A small image inpainting model, trained from scratch: trained on crops of objects in photos (Visual Genome).
Rows from block 6, named by matrix and row number. Rows with one number belong to one channel. Each number is 50 + 12 x the weight over the matrix's rms, rounded and kept within 0 to 99. All counts start at 0.
# convs0: first 3x3 conv (model.mid.0.convs.0.weight, 128x128x3x3), inputs 76-94, a 3x3 kernel for each
# convs1: second 3x3 conv (model.mid.0.convs.1.weight, 128x128x3x3, transposed), outputs 76-94, a 3x3 kernel for each
convs0.57:45 31 30 44 14 27 58 52 39 46 19 39 57 34 34 55 61 28 39 54 42 46 43 28 44 33 46 38 37 28 24 55 35 46 55 42 60 47 60 63 65 65 54 45 36 61 69 58 48 47 43 18 35 44 53 44 47 62 43 42 30 29 33 81 79 53 41 40 35 57 44 40 62 74 68 23 45 53 17 12 44 52 74 68 49 47 46 29 23 31 42 47 60 40 36 38 36 22 17 49 50 43 49 39 29 17 36 40 48 52 65 43 39 39 58 46 58 47 36 41 51 57 75 40 43 53 35 34 19 30 17 30 48 58 42 32 31 48 28 27 50 57 61 62 56 61 57 49 52 60 30 38 52 35 41 37 39 54 61 50 54 69 59 59 52 62 61 51 30 32 43
convs0.58:55 44 52 50 36 53 42 37 52 47 39 29 34 29 30 28 44 31 41 45 44 52 50 46 48 60 57 68 61 46 46 54 46 56 55 50 27 32 51 42 35 40 54 57 36 55 47 37 40 42 43 44 42 48 56 56 56 47 44 56 31 43 52 52 58 58 55 62 54 59 51 49 55 43 47 46 45 60 39 44 59 63 56 55 63 44 51 56 43 45 54 46 39 45 35 45 42 37 52 59 57 59 68 50 40 17 32 64 59 55 50 74 59 45 39 52 49 45 45 51 59 53 46 67 67 69 43 45 51 32 40 67 46 39 56 45 40 40 33 50 51 28 56 60 70 63 48 55 57 56 45 58 68 43 32 38 41 41 30 39 57 39 39 47 49 41 43 30 41 50 59
convs0.59:47 48 50 44 45 48 48 44 51 50 54 46 46 50 46 45 48 43 47 51 57 45 54 54 55 47 50 50 49 51 53 49 51 53 53 52 53 50 52 51 48 50 51 47 42 54 52 60 54 48 49 56 52 53 61 58 55 52 49 50 58 55 56 52 50 56 54 55 53 52 51 50 51 50 45 44 41 40 50 46 44 59 66 73 57 58 61 66 60 55 54 51 46 49 40 41 50 33 32 35 46 55 53 48 46 40 45 47 48 43 43 53 46 45 49 50 49 57 50 50 47 37 43 56 42 49 53 57 58 52 54 59 45 48 56 64 58 52 55 49 42 44 45 49 55 52 54 48 48 47 45 45 51 54 60 53 48 48 49 47 45 55 58 53 52 49 41 43 50 45 52
convs0.60:31 49 68 20 14 56 53 07 48 51 66 73 51 70 61 53 69 62 56 53 42 53 53 45 54 41 54 56 56 56 41 51 54 23 35 41 36 63 43 46 48 55 59 44 52 48 50 61 55 55 67 57 51 60 56 58 51 61 51 45 66 53 50 44 30 39 36 27 25 32 26 40 49 24 34 57 33 57 53 48 69 45 23 37 49 17 55 38 06 66 48 26 42 38 30 60 48 49 57 73 67 56 57 46 46 32 20 35 69 67 74 51 55 49 58 50 49 43 62 42 39 58 62 32 42 61 29 49 59 35 24 28 45 26 22 69 64 73 48 41 55 55 56 45 69 50 44 64 45 44 67 48 52 48 46 59 62 47 70 73 65 73 57 70 64 63 71 65 62 80 57
convs0.61:38 46 50 42 38 43 46 40 52 46 35 39 29 38 49 40 44 48 50 48 48 50 46 41 40 46 49 53 51 48 51 42 40 48 39 47 54 49 52 53 54 39 53 62 48 51 46 49 49 45 47 54 55 41 53 46 52 56 45 52 58 58 41 42 49 61 47 50 50 46 48 47 45 36 41 45 48 59 45 50 48 63 52 58 48 46 54 39 49 36 41 40 48 39 48 49 46 54 53 50 51 43 32 51 66 43 52 70 68 62 60 53 55 60 41 48 47 56 56 49 67 56 47 58 56 68 44 49 59 51 48 46 58 37 38 31 38 44 48 52 44 48 56 42 58 47 53 56 39 50 56 53 44 53 43 35 56 50 42 52 67 54 55 55 52 49 53 50 61 65 53
convs0.62:45 45 46 55 46 42 49 56 45 44 46 52 55 51 55 51 55 44 37 58 64 52 60 66 44 45 62 40 50 60 49 54 46 54 53 40 62 72 52 39 46 52 44 29 39 53 47 47 63 56 46 56 50 51 50 54 30 43 55 53 55 54 65 45 38 55 56 38 42 53 50 39 38 58 54 44 41 39 62 41 38 77 49 63 88 65 49 74 66 47 50 43 38 36 46 37 45 33 22 46 27 24 50 38 22 45 47 37 61 36 20 61 45 34 36 44 50 43 85 56 11 36 40 47 15 28 63 50 62 56 46 46 43 52 48 67 65 47 55 47 41 33 44 47 54 53 40 57 52 47 61 50 56 63 84 44 34 52 52 40 17 65 64 45 26 54 48 44 48 47 53
convs0.63:61 58 55 45 49 45 41 53 46 39 11 30 40 09 47 39 14 42 32 22 42 39 28 40 54 33 37 47 43 54 49 19 34 61 26 40 66 49 43 44 42 44 36 49 35 35 32 22 35 35 37 34 42 42 56 32 39 51 38 39 31 34 41 24 50 56 42 46 47 53 48 53 26 34 57 33 43 43 37 46 40 46 37 52 68 44 40 72 44 20 34 49 51 33 50 43 33 35 30 28 29 30 58 60 40 53 50 38 48 28 34 68 42 55 67 62 54 44 76 67 49 66 51 38 43 42 69 75 54 37 67 56 29 54 42 42 32 33 37 29 32 32 34 30 49 33 51 51 23 48 50 30 36 53 47 56 37 39 50 39 41 52 22 14 20 30 06 27 31 20 30
convs0.64:54 47 38 51 54 51 59 62 60 48 43 55 54 47 52 56 52 55 63 46 47 60 45 58 56 53 64 53 45 43 53 51 50 57 55 55 45 46 48 46 44 44 48 42 46 58 59 53 58 56 55 62 59 59 55 60 58 53 56 53 59 57 60 58 58 48 55 50 48 53 51 54 53 52 45 53 50 47 55 54 57 55 49 46 57 50 47 53 51 50 41 44 34 49 49 38 49 47 40 47 41 48 62 56 52 57 45 42 45 38 40 37 38 47 38 42 43 39 54 44 41 48 44 47 47 46 45 55 56 48 51 45 46 52 47 49 53 53 50 45 50 53 45 54 57 47 48 49 43 48 47 38 44 46 48 47 38 40 43 47 42 62 52 49 56 50 42 50 56 45 46
convs0.65:29 31 39 33 36 37 44 34 31 48 16 21 27 10 00 24 15 00 14 06 22 11 09 23 34 32 21 50 53 56 63 51 51 56 59 47 59 56 65 47 55 57 55 58 51 25 39 41 44 45 45 50 38 40 26 32 42 39 40 34 51 37 37 60 60 51 52 50 73 56 64 83 27 40 52 44 44 60 60 51 51 62 62 59 57 62 62 50 54 45 46 50 61 43 43 57 48 53 57 61 62 66 50 56 62 34 45 51 46 57 54 54 57 52 72 63 55 51 53 56 68 64 66 73 81 74 75 72 54 63 60 52 43 45 55 55 72 65 59 67 68 53 54 66 44 52 61 51 60 52 59 60 44 42 22 21 49 28 21 67 24 08 32 53 49 31 45 33 37 47 35
convs0.66:43 47 36 29 42 37 23 31 33 37 35 17 31 29 31 51 42 45 24 30 40 31 36 41 44 43 55 61 49 51 56 57 62 60 61 61 48 41 44 47 47 37 53 54 42 61 57 47 56 56 52 52 48 56 72 77 74 63 61 51 61 56 44 16 10 17 23 22 36 35 33 46 47 43 47 54 54 54 53 63 60 58 49 51 37 35 43 34 32 32 59 47 59 53 42 55 60 69 71 11 11 05 18 24 17 00 11 25 32 40 25 39 42 23 47 47 36 51 62 66 75 64 57 63 64 43 32 29 23 20 21 19 01 01 16 26 38 45 18 30 44 44 45 48 81 64 53 64 59 48 60 45 28 52 54 59 38 39 41 36 46 45 70 67 67 54 52 48 63 49 44
convs0.67:47 46 43 49 50 53 54 55 57 53 48 50 56 52 53 51 48 51 51 51 57 47 52 62 56 53 64 48 50 43 47 53 53 54 55 55 42 41 44 38 36 44 43 37 44 60 51 49 59 53 52 57 56 51 54 53 51 52 49 48 54 55 56 53 51 52 55 52 49 53 52 48 61 58 50 55 51 46 64 56 52 71 58 50 67 60 50 62 57 44 42 43 39 41 42 39 41 33 30 40 38 54 55 50 57 57 44 44 42 34 45 43 40 45 44 41 44 42 46 42 33 36 39 44 40 43 43 48 51 49 47 41 46 46 41 58 56 61 55 54 55 50 54 59 61 49 52 53 48 49 50 45 44 46 44 49 32 40 41 42 40 45 52 45 53 40 38 47 46 45 52
convs0.68:58 57 39 44 65 37 41 60 50 51 49 38 56 40 29 52 62 52 61 54 53 61 66 53 48 36 59 57 54 62 73 60 56 71 62 67 51 50 47 54 46 43 64 67 51 51 54 53 50 56 57 48 41 46 58 47 38 39 53 60 56 63 68 67 66 62 80 79 50 79 68 46 49 57 42 54 56 34 43 44 28 51 61 58 59 71 58 65 40 27 59 57 56 51 47 61 51 61 68 43 57 49 60 61 34 42 46 35 51 50 41 56 41 52 42 44 54 31 56 70 61 54 42 81 71 46 62 58 50 47 69 57 20 51 55 42 49 46 43 29 45 52 22 31 40 48 48 44 43 42 49 38 42 38 33 23 41 25 18 38 25 33 53 39 46 54 36 43 45 45 60
convs0.69:47 58 57 35 51 55 50 74 58 42 34 29 43 43 51 61 52 48 55 46 50 47 34 46 44 33 43 54 47 48 58 41 35 62 45 42 52 60 38 31 54 38 34 48 46 50 63 55 48 56 60 39 48 58 46 47 24 29 51 36 29 42 39 51 55 58 53 46 56 55 56 69 56 63 63 58 63 59 52 54 56 47 37 50 64 46 53 59 45 41 52 54 42 49 55 49 45 45 56 48 34 36 57 58 47 40 49 50 52 43 41 53 46 54 59 46 48 56 68 49 44 59 36 51 41 41 48 60 70 25 53 62 18 52 52 36 41 24 27 31 26 42 20 34 58 40 44 52 44 46 53 42 43 43 54 48 34 44 49 48 25 47 36 26 28 38 27 30 35 29 32
convs0.70:45 58 44 50 53 51 45 55 62 76 58 70 79 65 65 76 88 88 35 45 70 32 51 50 38 40 54 57 54 37 59 48 33 57 47 22 55 48 42 61 61 51 55 65 70 40 58 59 49 61 64 47 45 54 44 51 57 53 54 76 54 69 88 49 72 30 39 57 08 39 38 01 57 42 45 69 52 59 64 44 60 33 35 47 47 56 45 39 45 28 64 49 56 55 51 67 42 54 63 06 49 50 02 66 53 25 47 36 37 51 76 44 67 65 47 55 58 57 37 25 51 31 34 45 26 41 49 53 32 46 49 20 31 30 18 37 58 79 24 30 54 64 63 66 61 68 66 69 65 71 70 74 70 76 55 42 75 70 48 80 53 41 60 60 65 63 71 66 54 74 64
convs0.71:57 60 50 63 69 65 51 61 60 62 33 44 55 30 37 41 47 49 40 62 76 42 45 58 44 46 64 49 47 53 67 50 53 62 43 43 51 44 14 53 59 49 52 64 60 43 60 51 34 62 44 35 44 46 51 35 32 43 52 55 46 55 67 45 37 45 51 51 38 54 53 41 23 32 40 27 37 48 33 52 59 35 46 51 37 57 33 34 38 24 46 50 58 32 50 74 36 40 61 43 57 42 64 73 41 71 65 40 51 38 55 51 32 49 50 46 53 31 36 45 51 39 54 63 45 61 74 47 33 62 46 31 39 46 40 38 52 43 47 31 42 63 59 50 43 54 47 60 60 49 49 57 58 38 28 31 56 42 42 48 39 51 40 33 37 47 39 32 41 44 46
convs0.72:37 33 43 50 54 61 58 61 55 43 43 49 53 53 58 42 55 46 47 44 55 44 53 66 47 34 70 38 53 47 63 63 47 76 71 52 75 75 52 40 30 47 46 37 43 55 57 54 68 63 62 69 57 62 43 47 32 40 50 53 53 62 65 46 47 55 38 33 45 44 45 54 55 69 66 46 43 46 53 46 38 72 43 53 67 59 58 68 68 54 72 62 42 48 55 47 25 35 27 23 28 56 34 46 40 35 46 22 52 32 40 58 32 34 31 39 52 66 91 42 12 35 24 50 25 17 59 53 58 63 61 64 46 61 61 61 46 41 57 49 26 32 40 49 53 48 48 55 58 41 57 51 51 50 74 44 49 60 56 44 19 50 63 57 40 52 47 40 53 44 49
convs0.73:46 48 62 44 39 59 51 51 59 43 57 44 38 44 50 54 48 68 70 64 60 47 47 45 24 33 47 58 53 59 37 32 17 32 52 58 18 23 35 45 42 62 62 42 36 53 69 51 58 69 48 48 57 55 35 39 56 38 55 86 42 42 54 73 81 59 67 56 23 59 40 33 40 44 35 50 60 32 63 64 47 48 52 53 44 50 58 45 52 44 41 37 49 48 46 51 43 46 43 99 64 25 50 43 57 22 57 99 82 61 24 56 54 53 20 37 63 37 16 36 49 34 50 75 79 59 30 61 68 48 49 66 63 36 42 58 54 39 47 42 56 27 37 70 32 31 26 39 53 54 47 57 58 39 44 54 46 51 59 45 57 63 41 46 38 45 55 55 50 58 68
convs0.74:53 53 58 36 51 47 41 29 16 67 58 61 44 48 74 50 50 57 45 39 33 41 41 36 43 44 37 56 54 54 34 40 47 35 43 35 56 56 57 56 51 64 64 50 53 55 64 58 61 63 49 47 47 38 60 46 55 80 65 50 39 48 37 67 58 63 42 47 43 47 38 56 52 60 45 49 55 42 43 41 39 47 47 62 46 53 61 50 41 32 63 60 57 68 58 52 48 47 40 50 52 49 53 32 35 17 34 61 49 49 41 34 41 62 71 47 52 47 36 34 57 39 39 46 41 39 40 49 54 35 41 44 39 34 29 57 42 49 60 50 52 51 56 78 42 36 43 49 39 34 36 33 41 56 49 56 46 43 53 61 60 61 51 46 40 62 52 48 50 34 50
convs0.75:48 53 48 38 37 49 42 32 41 54 47 63 47 34 59 43 34 50 44 54 44 44 44 32 48 38 44 57 52 52 53 54 54 56 53 55 71 51 44 62 46 48 49 50 47 61 48 42 60 57 51 74 64 49 63 51 55 61 47 57 63 50 54 55 55 45 52 55 39 51 56 38 32 44 50 44 58 48 59 64 43 49 63 69 41 49 51 48 59 52 52 41 43 49 50 52 59 54 61 42 51 55 27 50 62 18 44 68 57 55 48 53 50 54 51 47 53 62 48 45 50 64 54 40 59 55 49 58 60 55 49 54 64 43 47 42 46 48 33 40 48 46 54 52 50 47 48 56 44 52 51 44 44 56 35 54 38 44 37 53 73 40 65 59 46 68 56 51 60 52 57
convs0.76:53 60 65 39 38 57 41 38 54 59 65 77 43 56 79 47 62 80 67 73 69 42 61 51 42 61 47 55 61 53 47 53 49 46 37 38 55 60 55 66 52 52 42 30 50 58 62 58 49 59 60 40 56 58 51 58 49 59 63 47 60 62 51 51 35 41 50 47 40 60 48 32 30 43 65 38 56 64 43 50 57 51 64 55 42 44 53 31 41 57 42 56 70 46 55 64 40 50 48 73 55 39 75 44 27 69 49 31 60 68 56 54 62 57 50 68 65 43 69 66 41 59 54 32 29 48 49 37 50 40 25 34 43 26 22 67 74 61 49 49 55 52 46 43 64 59 62 70 50 46 76 56 44 51 64 72 45 53 64 32 29 79 64 65 60 50 44 45 51 47 56
convs1.57:66 52 35 52 60 59 20 43 51 54 58 52 49 57 58 44 49 53 72 63 58 56 67 80 42 64 72 43 48 57 41 44 48 68 68 77 44 38 33 51 54 46 41 53 43 53 61 57 62 58 53 59 51 52 55 60 49 51 53 46 50 54 57 54 52 58 42 47 51 24 40 45 48 51 51 38 43 36 42 36 44 58 73 74 30 40 45 45 37 40 64 67 60 40 54 56 32 38 33 58 72 76 68 62 55 71 56 53 44 55 55 72 76 75 58 68 78 34 31 30 40 45 50 57 53 54 43 62 68 32 39 35 55 44 12 20 22 45 21 25 45 63 50 40 45 55 56 34 47 53 64 57 54 19 35 37 49 68 50 54 71 57 42 46 51 40 53 64 64 54 60
convs1.58:52 51 62 51 51 58 48 46 49 44 48 58 44 44 61 57 49 57 37 50 57 73 60 64 66 58 73 46 51 65 49 46 49 57 62 52 59 42 53 48 53 61 57 66 65 53 53 48 45 50 50 46 46 51 50 57 59 48 55 58 49 46 49 46 46 39 49 45 28 50 49 30 54 59 50 56 64 56 60 64 57 52 52 50 42 40 28 49 45 25 43 42 50 40 47 61 45 43 54 28 50 46 47 55 42 49 50 39 62 61 44 72 49 29 53 46 46 46 44 43 56 57 50 69 71 55 50 61 58 36 63 60 40 56 45 55 58 48 53 51 45 49 41 56 56 55 51 44 51 46 66 65 44 64 47 48 53 58 46 39 59 53 65 65 64 50 55 71 63 53 65
convs1.59:50 49 49 53 48 49 57 50 48 55 44 43 49 43 49 47 49 52 45 50 48 54 46 51 46 44 49 44 48 57 45 44 49 48 46 47 57 54 50 50 53 52 53 56 56 55 52 51 55 51 54 51 56 55 58 53 56 55 54 56 50 55 57 53 52 52 53 52 50 56 55 53 57 56 54 56 57 59 49 58 60 50 51 52 53 52 52 53 54 51 56 47 42 50 49 47 46 47 45 42 46 45 50 52 45 45 47 49 49 49 52 52 47 47 48 47 49 55 52 48 53 54 52 51 54 56 46 45 53 51 48 54 42 47 45 45 55 63 41 45 49 43 41 44 50 50 49 51 52 52 55 51 52 53 51 53 50 54 52 49 52 53 53 48 52 52 47 49 53 52 53
convs1.60:64 63 63 53 58 61 39 56 63 37 25 47 38 28 47 35 18 43 59 66 51 48 57 44 37 48 58 34 44 40 54 57 46 64 66 54 50 34 40 46 45 60 42 65 74 40 44 41 40 39 46 37 34 32 57 58 36 62 74 45 42 64 37 55 48 49 53 37 47 50 52 61 32 38 27 35 35 35 32 30 26 65 83 63 57 57 53 61 38 42 35 32 42 27 39 52 22 34 42 39 49 52 61 41 34 57 11 14 46 57 43 44 47 55 41 36 54 50 35 33 54 31 48 44 45 62 82 64 60 58 62 49 60 75 54 46 55 33 42 52 54 41 26 69 48 64 48 64 61 50 70 48 41 36 46 52 57 59 66 62 56 64 39 50 35 49 53 39 35 34 22
convs1.61:41 56 54 57 59 54 49 49 54 47 54 59 73 56 68 65 39 47 48 63 54 59 58 54 67 55 59 50 48 55 55 46 49 63 58 49 55 36 49 53 48 60 40 52 62 56 49 45 56 52 48 52 53 52 50 48 52 56 56 54 49 51 63 46 43 38 46 44 34 50 50 38 58 58 49 62 59 58 50 53 61 58 52 49 53 46 46 50 44 37 43 46 52 38 42 63 48 51 66 31 51 44 39 47 44 55 51 42 61 68 61 59 60 50 54 47 39 42 37 51 53 55 57 68 64 57 55 59 56 50 62 59 54 70 61 51 46 43 58 49 41 66 55 49 58 49 48 50 49 49 55 50 47 56 37 40 58 53 51 47 57 52 57 55 53 60 53 56 55 49 61
convs1.62:33 43 51 41 49 53 41 41 39 66 39 44 44 37 42 30 60 50 37 41 67 43 50 57 34 44 50 54 57 60 52 44 50 51 39 39 50 86 60 42 65 53 53 50 42 67 52 62 49 50 58 52 58 66 62 63 57 57 59 58 54 62 64 45 43 50 51 50 56 56 53 50 70 44 58 61 51 64 48 64 77 37 33 57 52 58 61 53 64 60 70 49 40 56 54 40 53 48 43 40 31 37 40 40 31 53 63 49 44 43 59 54 46 54 53 60 64 76 81 47 52 65 50 41 42 50 46 30 44 61 33 36 36 38 18 63 73 77 50 58 58 42 38 47 51 47 59 57 52 62 50 52 68 48 73 57 49 56 52 45 30 45 70 54 60 63 54 58 57 64 67
convs1.63:68 78 53 57 55 42 44 34 32 79 66 50 71 36 13 81 56 22 28 54 62 34 50 68 60 64 73 80 48 43 68 46 40 67 53 50 55 36 49 52 41 58 75 57 66 47 57 68 40 41 50 36 35 46 57 53 49 58 60 50 56 62 64 37 46 46 40 45 47 50 45 38 06 30 63 10 31 65 35 62 85 60 64 62 35 53 61 20 41 55 05 40 74 38 40 63 59 48 43 55 51 33 57 61 54 55 74 72 50 60 61 39 54 53 50 67 64 33 28 63 44 42 72 58 58 87 82 94 81 71 68 53 50 22 05 85 70 61 66 68 78 33 48 73 77 58 45 52 53 59 34 47 64 60 56 68 49 52 57 48 55 58 79 61 62 68 55 64 70 71 82
convs1.64:45 47 47 51 50 53 53 51 49 58 44 41 43 43 36 41 53 52 55 49 58 52 47 52 51 55 55 56 52 49 57 51 48 62 53 57 52 51 49 52 48 44 63 54 50 51 46 51 48 48 48 49 46 45 53 52 53 57 52 53 58 52 54 58 59 57 59 62 60 61 64 57 37 50 53 39 48 49 35 44 41 49 54 57 55 61 52 51 54 48 40 42 40 48 45 36 43 41 28 46 44 38 39 46 40 32 47 39 55 59 61 49 52 60 54 51 55 47 49 47 47 44 46 47 46 59 57 53 48 56 51 46 44 43 39 55 50 48 61 50 48 68 60 55 55 54 52 57 53 49 58 53 53 45 53 58 52 49 51 57 46 49 56 49 45 52 45 43 51 48 45
convs1.65:57 67 60 60 77 76 55 68 57 93 70 78 84 48 56 99 70 58 53 80 96 61 82 89 57 72 72 38 35 41 39 27 37 47 42 52 50 40 38 38 28 40 50 41 50 53 51 63 42 33 41 47 38 36 45 40 41 40 30 18 32 28 30 46 46 50 51 51 49 59 55 43 58 62 68 55 62 63 56 63 60 22 42 61 26 43 53 34 41 30 75 70 83 61 44 67 72 50 63 55 62 42 62 69 48 69 86 60 58 55 54 53 35 32 53 39 34 40 44 48 51 59 64 60 67 77 76 74 73 54 60 64 29 36 46 20 24 47 23 17 30 44 29 37 30 34 36 30 41 35 37 38 41 46 58 52 44 46 44 48 44 39 68 64 56 65 58 50 65 63 61
convs1.66:52 54 46 51 54 51 43 46 55 35 31 29 49 47 41 61 61 41 38 55 57 47 61 68 57 73 81 71 56 48 48 40 33 39 34 35 64 36 23 54 39 27 49 40 43 47 38 44 53 46 53 60 57 56 53 36 38 51 47 48 49 54 61 28 27 26 40 40 34 37 39 37 48 59 63 46 58 59 51 58 58 48 65 52 43 60 50 43 49 35 27 17 24 46 42 51 63 57 62 12 40 47 47 71 60 47 69 46 60 67 57 53 49 41 38 40 35 53 37 35 48 28 24 50 39 50 54 62 55 71 78 73 70 65 53 48 45 46 44 34 42 30 13 39 74 70 62 58 58 55 50 48 47 59 43 32 46 33 26 28 19 23 80 73 73 68 63 62 68 64 63
convs1.67:50 48 57 54 53 57 50 49 46 51 43 44 46 36 39 48 49 51 53 53 61 45 48 58 39 48 59 45 46 51 48 45 46 51 42 52 61 56 50 56 50 49 61 60 54 55 49 57 53 48 50 55 50 48 58 56 62 61 55 55 63 58 57 56 57 53 58 60 56 61 60 56 39 50 49 44 51 44 37 42 39 51 52 45 54 56 44 50 51 48 46 39 37 49 45 34 45 43 31 38 46 33 36 44 30 35 41 31 55 54 62 47 48 58 54 52 60 52 50 51 48 46 50 48 48 57 53 48 45 57 55 48 43 46 45 46 52 54 41 37 46 52 49 49 54 53 53 57 52 48 56 52 54 52 52 55 52 50 53 58 50 54 52 49 49 50 47 45 57 53 46
convs1.68:42 53 44 46 47 44 42 34 35 73 68 64 71 60 38 71 72 40 31 48 69 50 55 52 63 56 42 59 36 27 52 34 28 49 52 58 53 49 47 61 49 46 56 48 45 51 59 69 48 63 66 53 60 55 60 59 51 55 60 54 51 58 57 56 49 52 61 53 58 63 56 51 38 53 58 34 55 63 46 65 56 43 47 47 34 57 53 38 53 57 30 42 63 53 47 59 55 49 39 53 50 46 44 43 44 51 56 50 52 58 45 53 52 39 62 65 67 14 29 48 37 39 56 50 46 57 77 73 67 61 45 41 31 23 00 76 47 35 78 50 48 71 60 73 51 56 44 36 53 57 39 53 67 48 51 63 42 44 48 45 39 37 67 63 51 67 68 64 64 72 75
convs1.69:55 57 41 45 54 53 38 42 51 46 29 39 53 28 29 64 36 24 34 42 48 32 55 58 60 68 68 77 67 66 59 58 61 47 50 45 42 41 45 45 35 43 58 42 54 51 34 46 43 28 36 34 32 45 51 44 51 47 42 51 43 38 48 65 58 48 65 61 47 57 53 48 37 33 54 27 29 50 28 52 71 60 52 52 53 65 68 41 65 70 08 29 52 32 31 38 47 34 31 56 52 39 61 62 51 68 75 51 53 55 63 47 50 52 52 58 47 23 38 37 25 44 47 40 61 63 86 79 66 73 62 49 35 08 11 75 70 70 64 54 61 44 42 61 66 57 61 55 57 67 38 53 72 52 48 42 40 40 46 30 32 51 59 40 55 58 48 58 61 67 68
convs1.70:65 62 53 82 79 74 71 69 59 29 30 24 22 27 01 47 37 00 52 73 52 33 67 66 38 62 53 54 49 48 54 54 29 41 47 42 27 25 61 58 37 54 59 18 34 52 68 61 35 54 47 36 52 45 57 46 43 58 60 40 58 62 53 53 60 46 76 70 64 71 56 49 44 62 59 26 45 38 27 49 35 81 84 59 69 70 45 51 64 55 09 21 50 27 24 28 34 13 07 50 55 33 27 38 25 45 65 51 51 54 34 36 52 35 52 67 64 09 26 67 42 46 69 36 42 63 99 90 75 92 66 61 55 32 29 17 21 53 43 35 54 28 29 63 55 59 54 50 65 47 29 67 69 61 56 69 47 48 54 50 40 55 41 46 43 38 47 35 32 51 49
convs1.71:44 46 63 49 56 62 54 55 58 71 66 35 65 59 13 60 64 21 49 69 86 39 69 85 44 52 61 62 32 22 80 57 25 68 60 53 29 25 43 57 47 45 64 46 36 47 53 56 35 45 54 37 48 53 24 34 38 35 53 44 40 57 57 47 36 29 56 38 49 64 53 52 43 56 71 28 47 69 30 57 62 63 52 46 48 46 47 35 55 56 10 38 64 18 27 49 42 34 26 80 73 43 47 66 54 41 73 72 61 61 38 48 60 43 44 47 57 12 18 51 42 39 65 53 49 66 83 76 75 86 49 32 68 45 19 50 49 52 64 56 56 47 45 57 62 60 52 53 58 54 42 60 67 54 55 62 53 55 52 53 47 41 52 61 59 58 65 59 55 61 64
convs1.72:30 36 48 44 50 61 41 50 41 58 51 57 38 30 37 30 53 38 55 53 65 47 40 52 24 30 35 40 38 47 58 40 32 62 47 39 49 96 56 33 64 39 51 37 18 62 49 58 46 41 54 37 36 44 54 58 53 58 54 50 39 40 39 45 40 41 42 44 45 46 47 48 79 40 48 59 42 55 46 53 46 24 17 47 45 49 62 53 71 72 90 68 50 71 55 31 43 33 10 50 50 69 33 41 51 36 62 81 46 44 57 48 49 49 58 71 68 88 80 51 63 71 57 37 40 49 22 18 35 36 19 43 44 35 26 56 68 66 54 59 54 41 38 34 47 34 53 56 49 52 53 52 61 56 58 52 49 47 49 53 36 43 63 49 58 58 46 53 54 57 54
convs1.73:50 53 52 52 57 66 65 56 61 42 59 54 59 67 71 17 21 31 27 42 45 63 64 65 88 50 44 67 64 81 61 70 75 61 66 52 81 53 29 65 63 47 35 66 65 50 48 24 51 45 35 42 46 52 46 45 37 47 50 53 38 39 55 43 42 44 37 36 19 41 44 40 39 27 02 39 26 27 43 39 51 40 47 44 29 48 57 43 53 59 56 44 19 46 36 35 35 47 53 25 54 87 48 47 36 67 39 14 23 68 84 61 59 33 49 35 21 60 41 42 67 59 51 64 66 48 41 41 49 35 53 83 30 50 75 48 50 60 80 69 45 81 66 33 48 45 52 46 59 79 65 73 65 60 51 52 47 63 58 30 63 60 66 62 44 76 64 40 54 62 67
convs1.74:70 36 20 31 39 60 45 71 79 38 39 35 21 47 72 38 51 59 63 38 35 47 48 61 59 63 55 37 54 75 46 58 84 57 66 72 48 44 46 52 54 47 40 31 36 52 50 40 54 41 32 22 29 45 51 39 46 36 39 48 34 41 49 40 52 61 46 47 51 48 44 41 40 31 31 51 36 38 47 40 52 60 56 50 49 40 47 59 54 55 46 46 39 37 44 33 31 31 37 49 57 69 59 54 51 60 61 61 48 47 66 48 50 69 53 60 59 40 46 54 55 54 56 63 50 40 54 68 61 64 57 55 54 43 45 12 35 54 51 44 33 70 62 40 50 53 45 58 61 56 50 50 48 55 46 34 44 54 56 32 49 55 36 47 46 49 58 36 45 44 33
convs1.75:53 59 51 45 55 49 28 48 50 36 55 54 63 57 49 67 51 42 50 46 40 50 43 51 47 36 51 50 40 40 46 39 44 60 54 57 64 54 50 53 58 51 35 54 50 47 49 40 58 56 46 63 52 44 50 48 38 56 52 50 51 49 52 47 53 51 42 50 39 31 51 43 56 45 28 71 51 48 77 43 45 48 51 46 43 52 49 46 49 52 49 52 40 56 53 53 56 46 41 15 47 58 38 48 55 39 38 44 44 46 59 44 44 50 45 42 52 54 32 49 54 51 60 62 52 51 45 53 49 40 60 59 52 72 71 62 57 43 58 53 54 63 51 49 49 45 38 42 42 49 63 57 51 61 38 42 54 50 53 48 62 61 48 50 43 66 50 45 73 58 52
convs1.76:31 73 82 40 70 72 37 52 59 19 33 51 18 31 42 12 37 37 41 69 74 32 58 57 27 40 27 55 53 45 54 47 40 44 39 43 40 47 50 38 48 40 51 56 41 39 45 47 46 50 52 43 49 42 45 55 47 40 61 57 33 55 55 47 54 56 54 54 59 64 57 60 48 34 25 37 36 32 16 34 37 50 54 47 51 53 46 45 45 45 27 25 34 26 33 42 36 39 37 60 45 51 64 50 51 55 53 59 50 52 43 34 39 34 40 38 38 80 44 40 63 39 48 57 38 48 26 51 57 57 60 47 73 65 33 47 60 49 42 53 47 46 35 42 57 57 42 53 48 48 39 35 47 54 45 49 52 38 45 50 40 41 46 44 39 38 36 38 32 34 36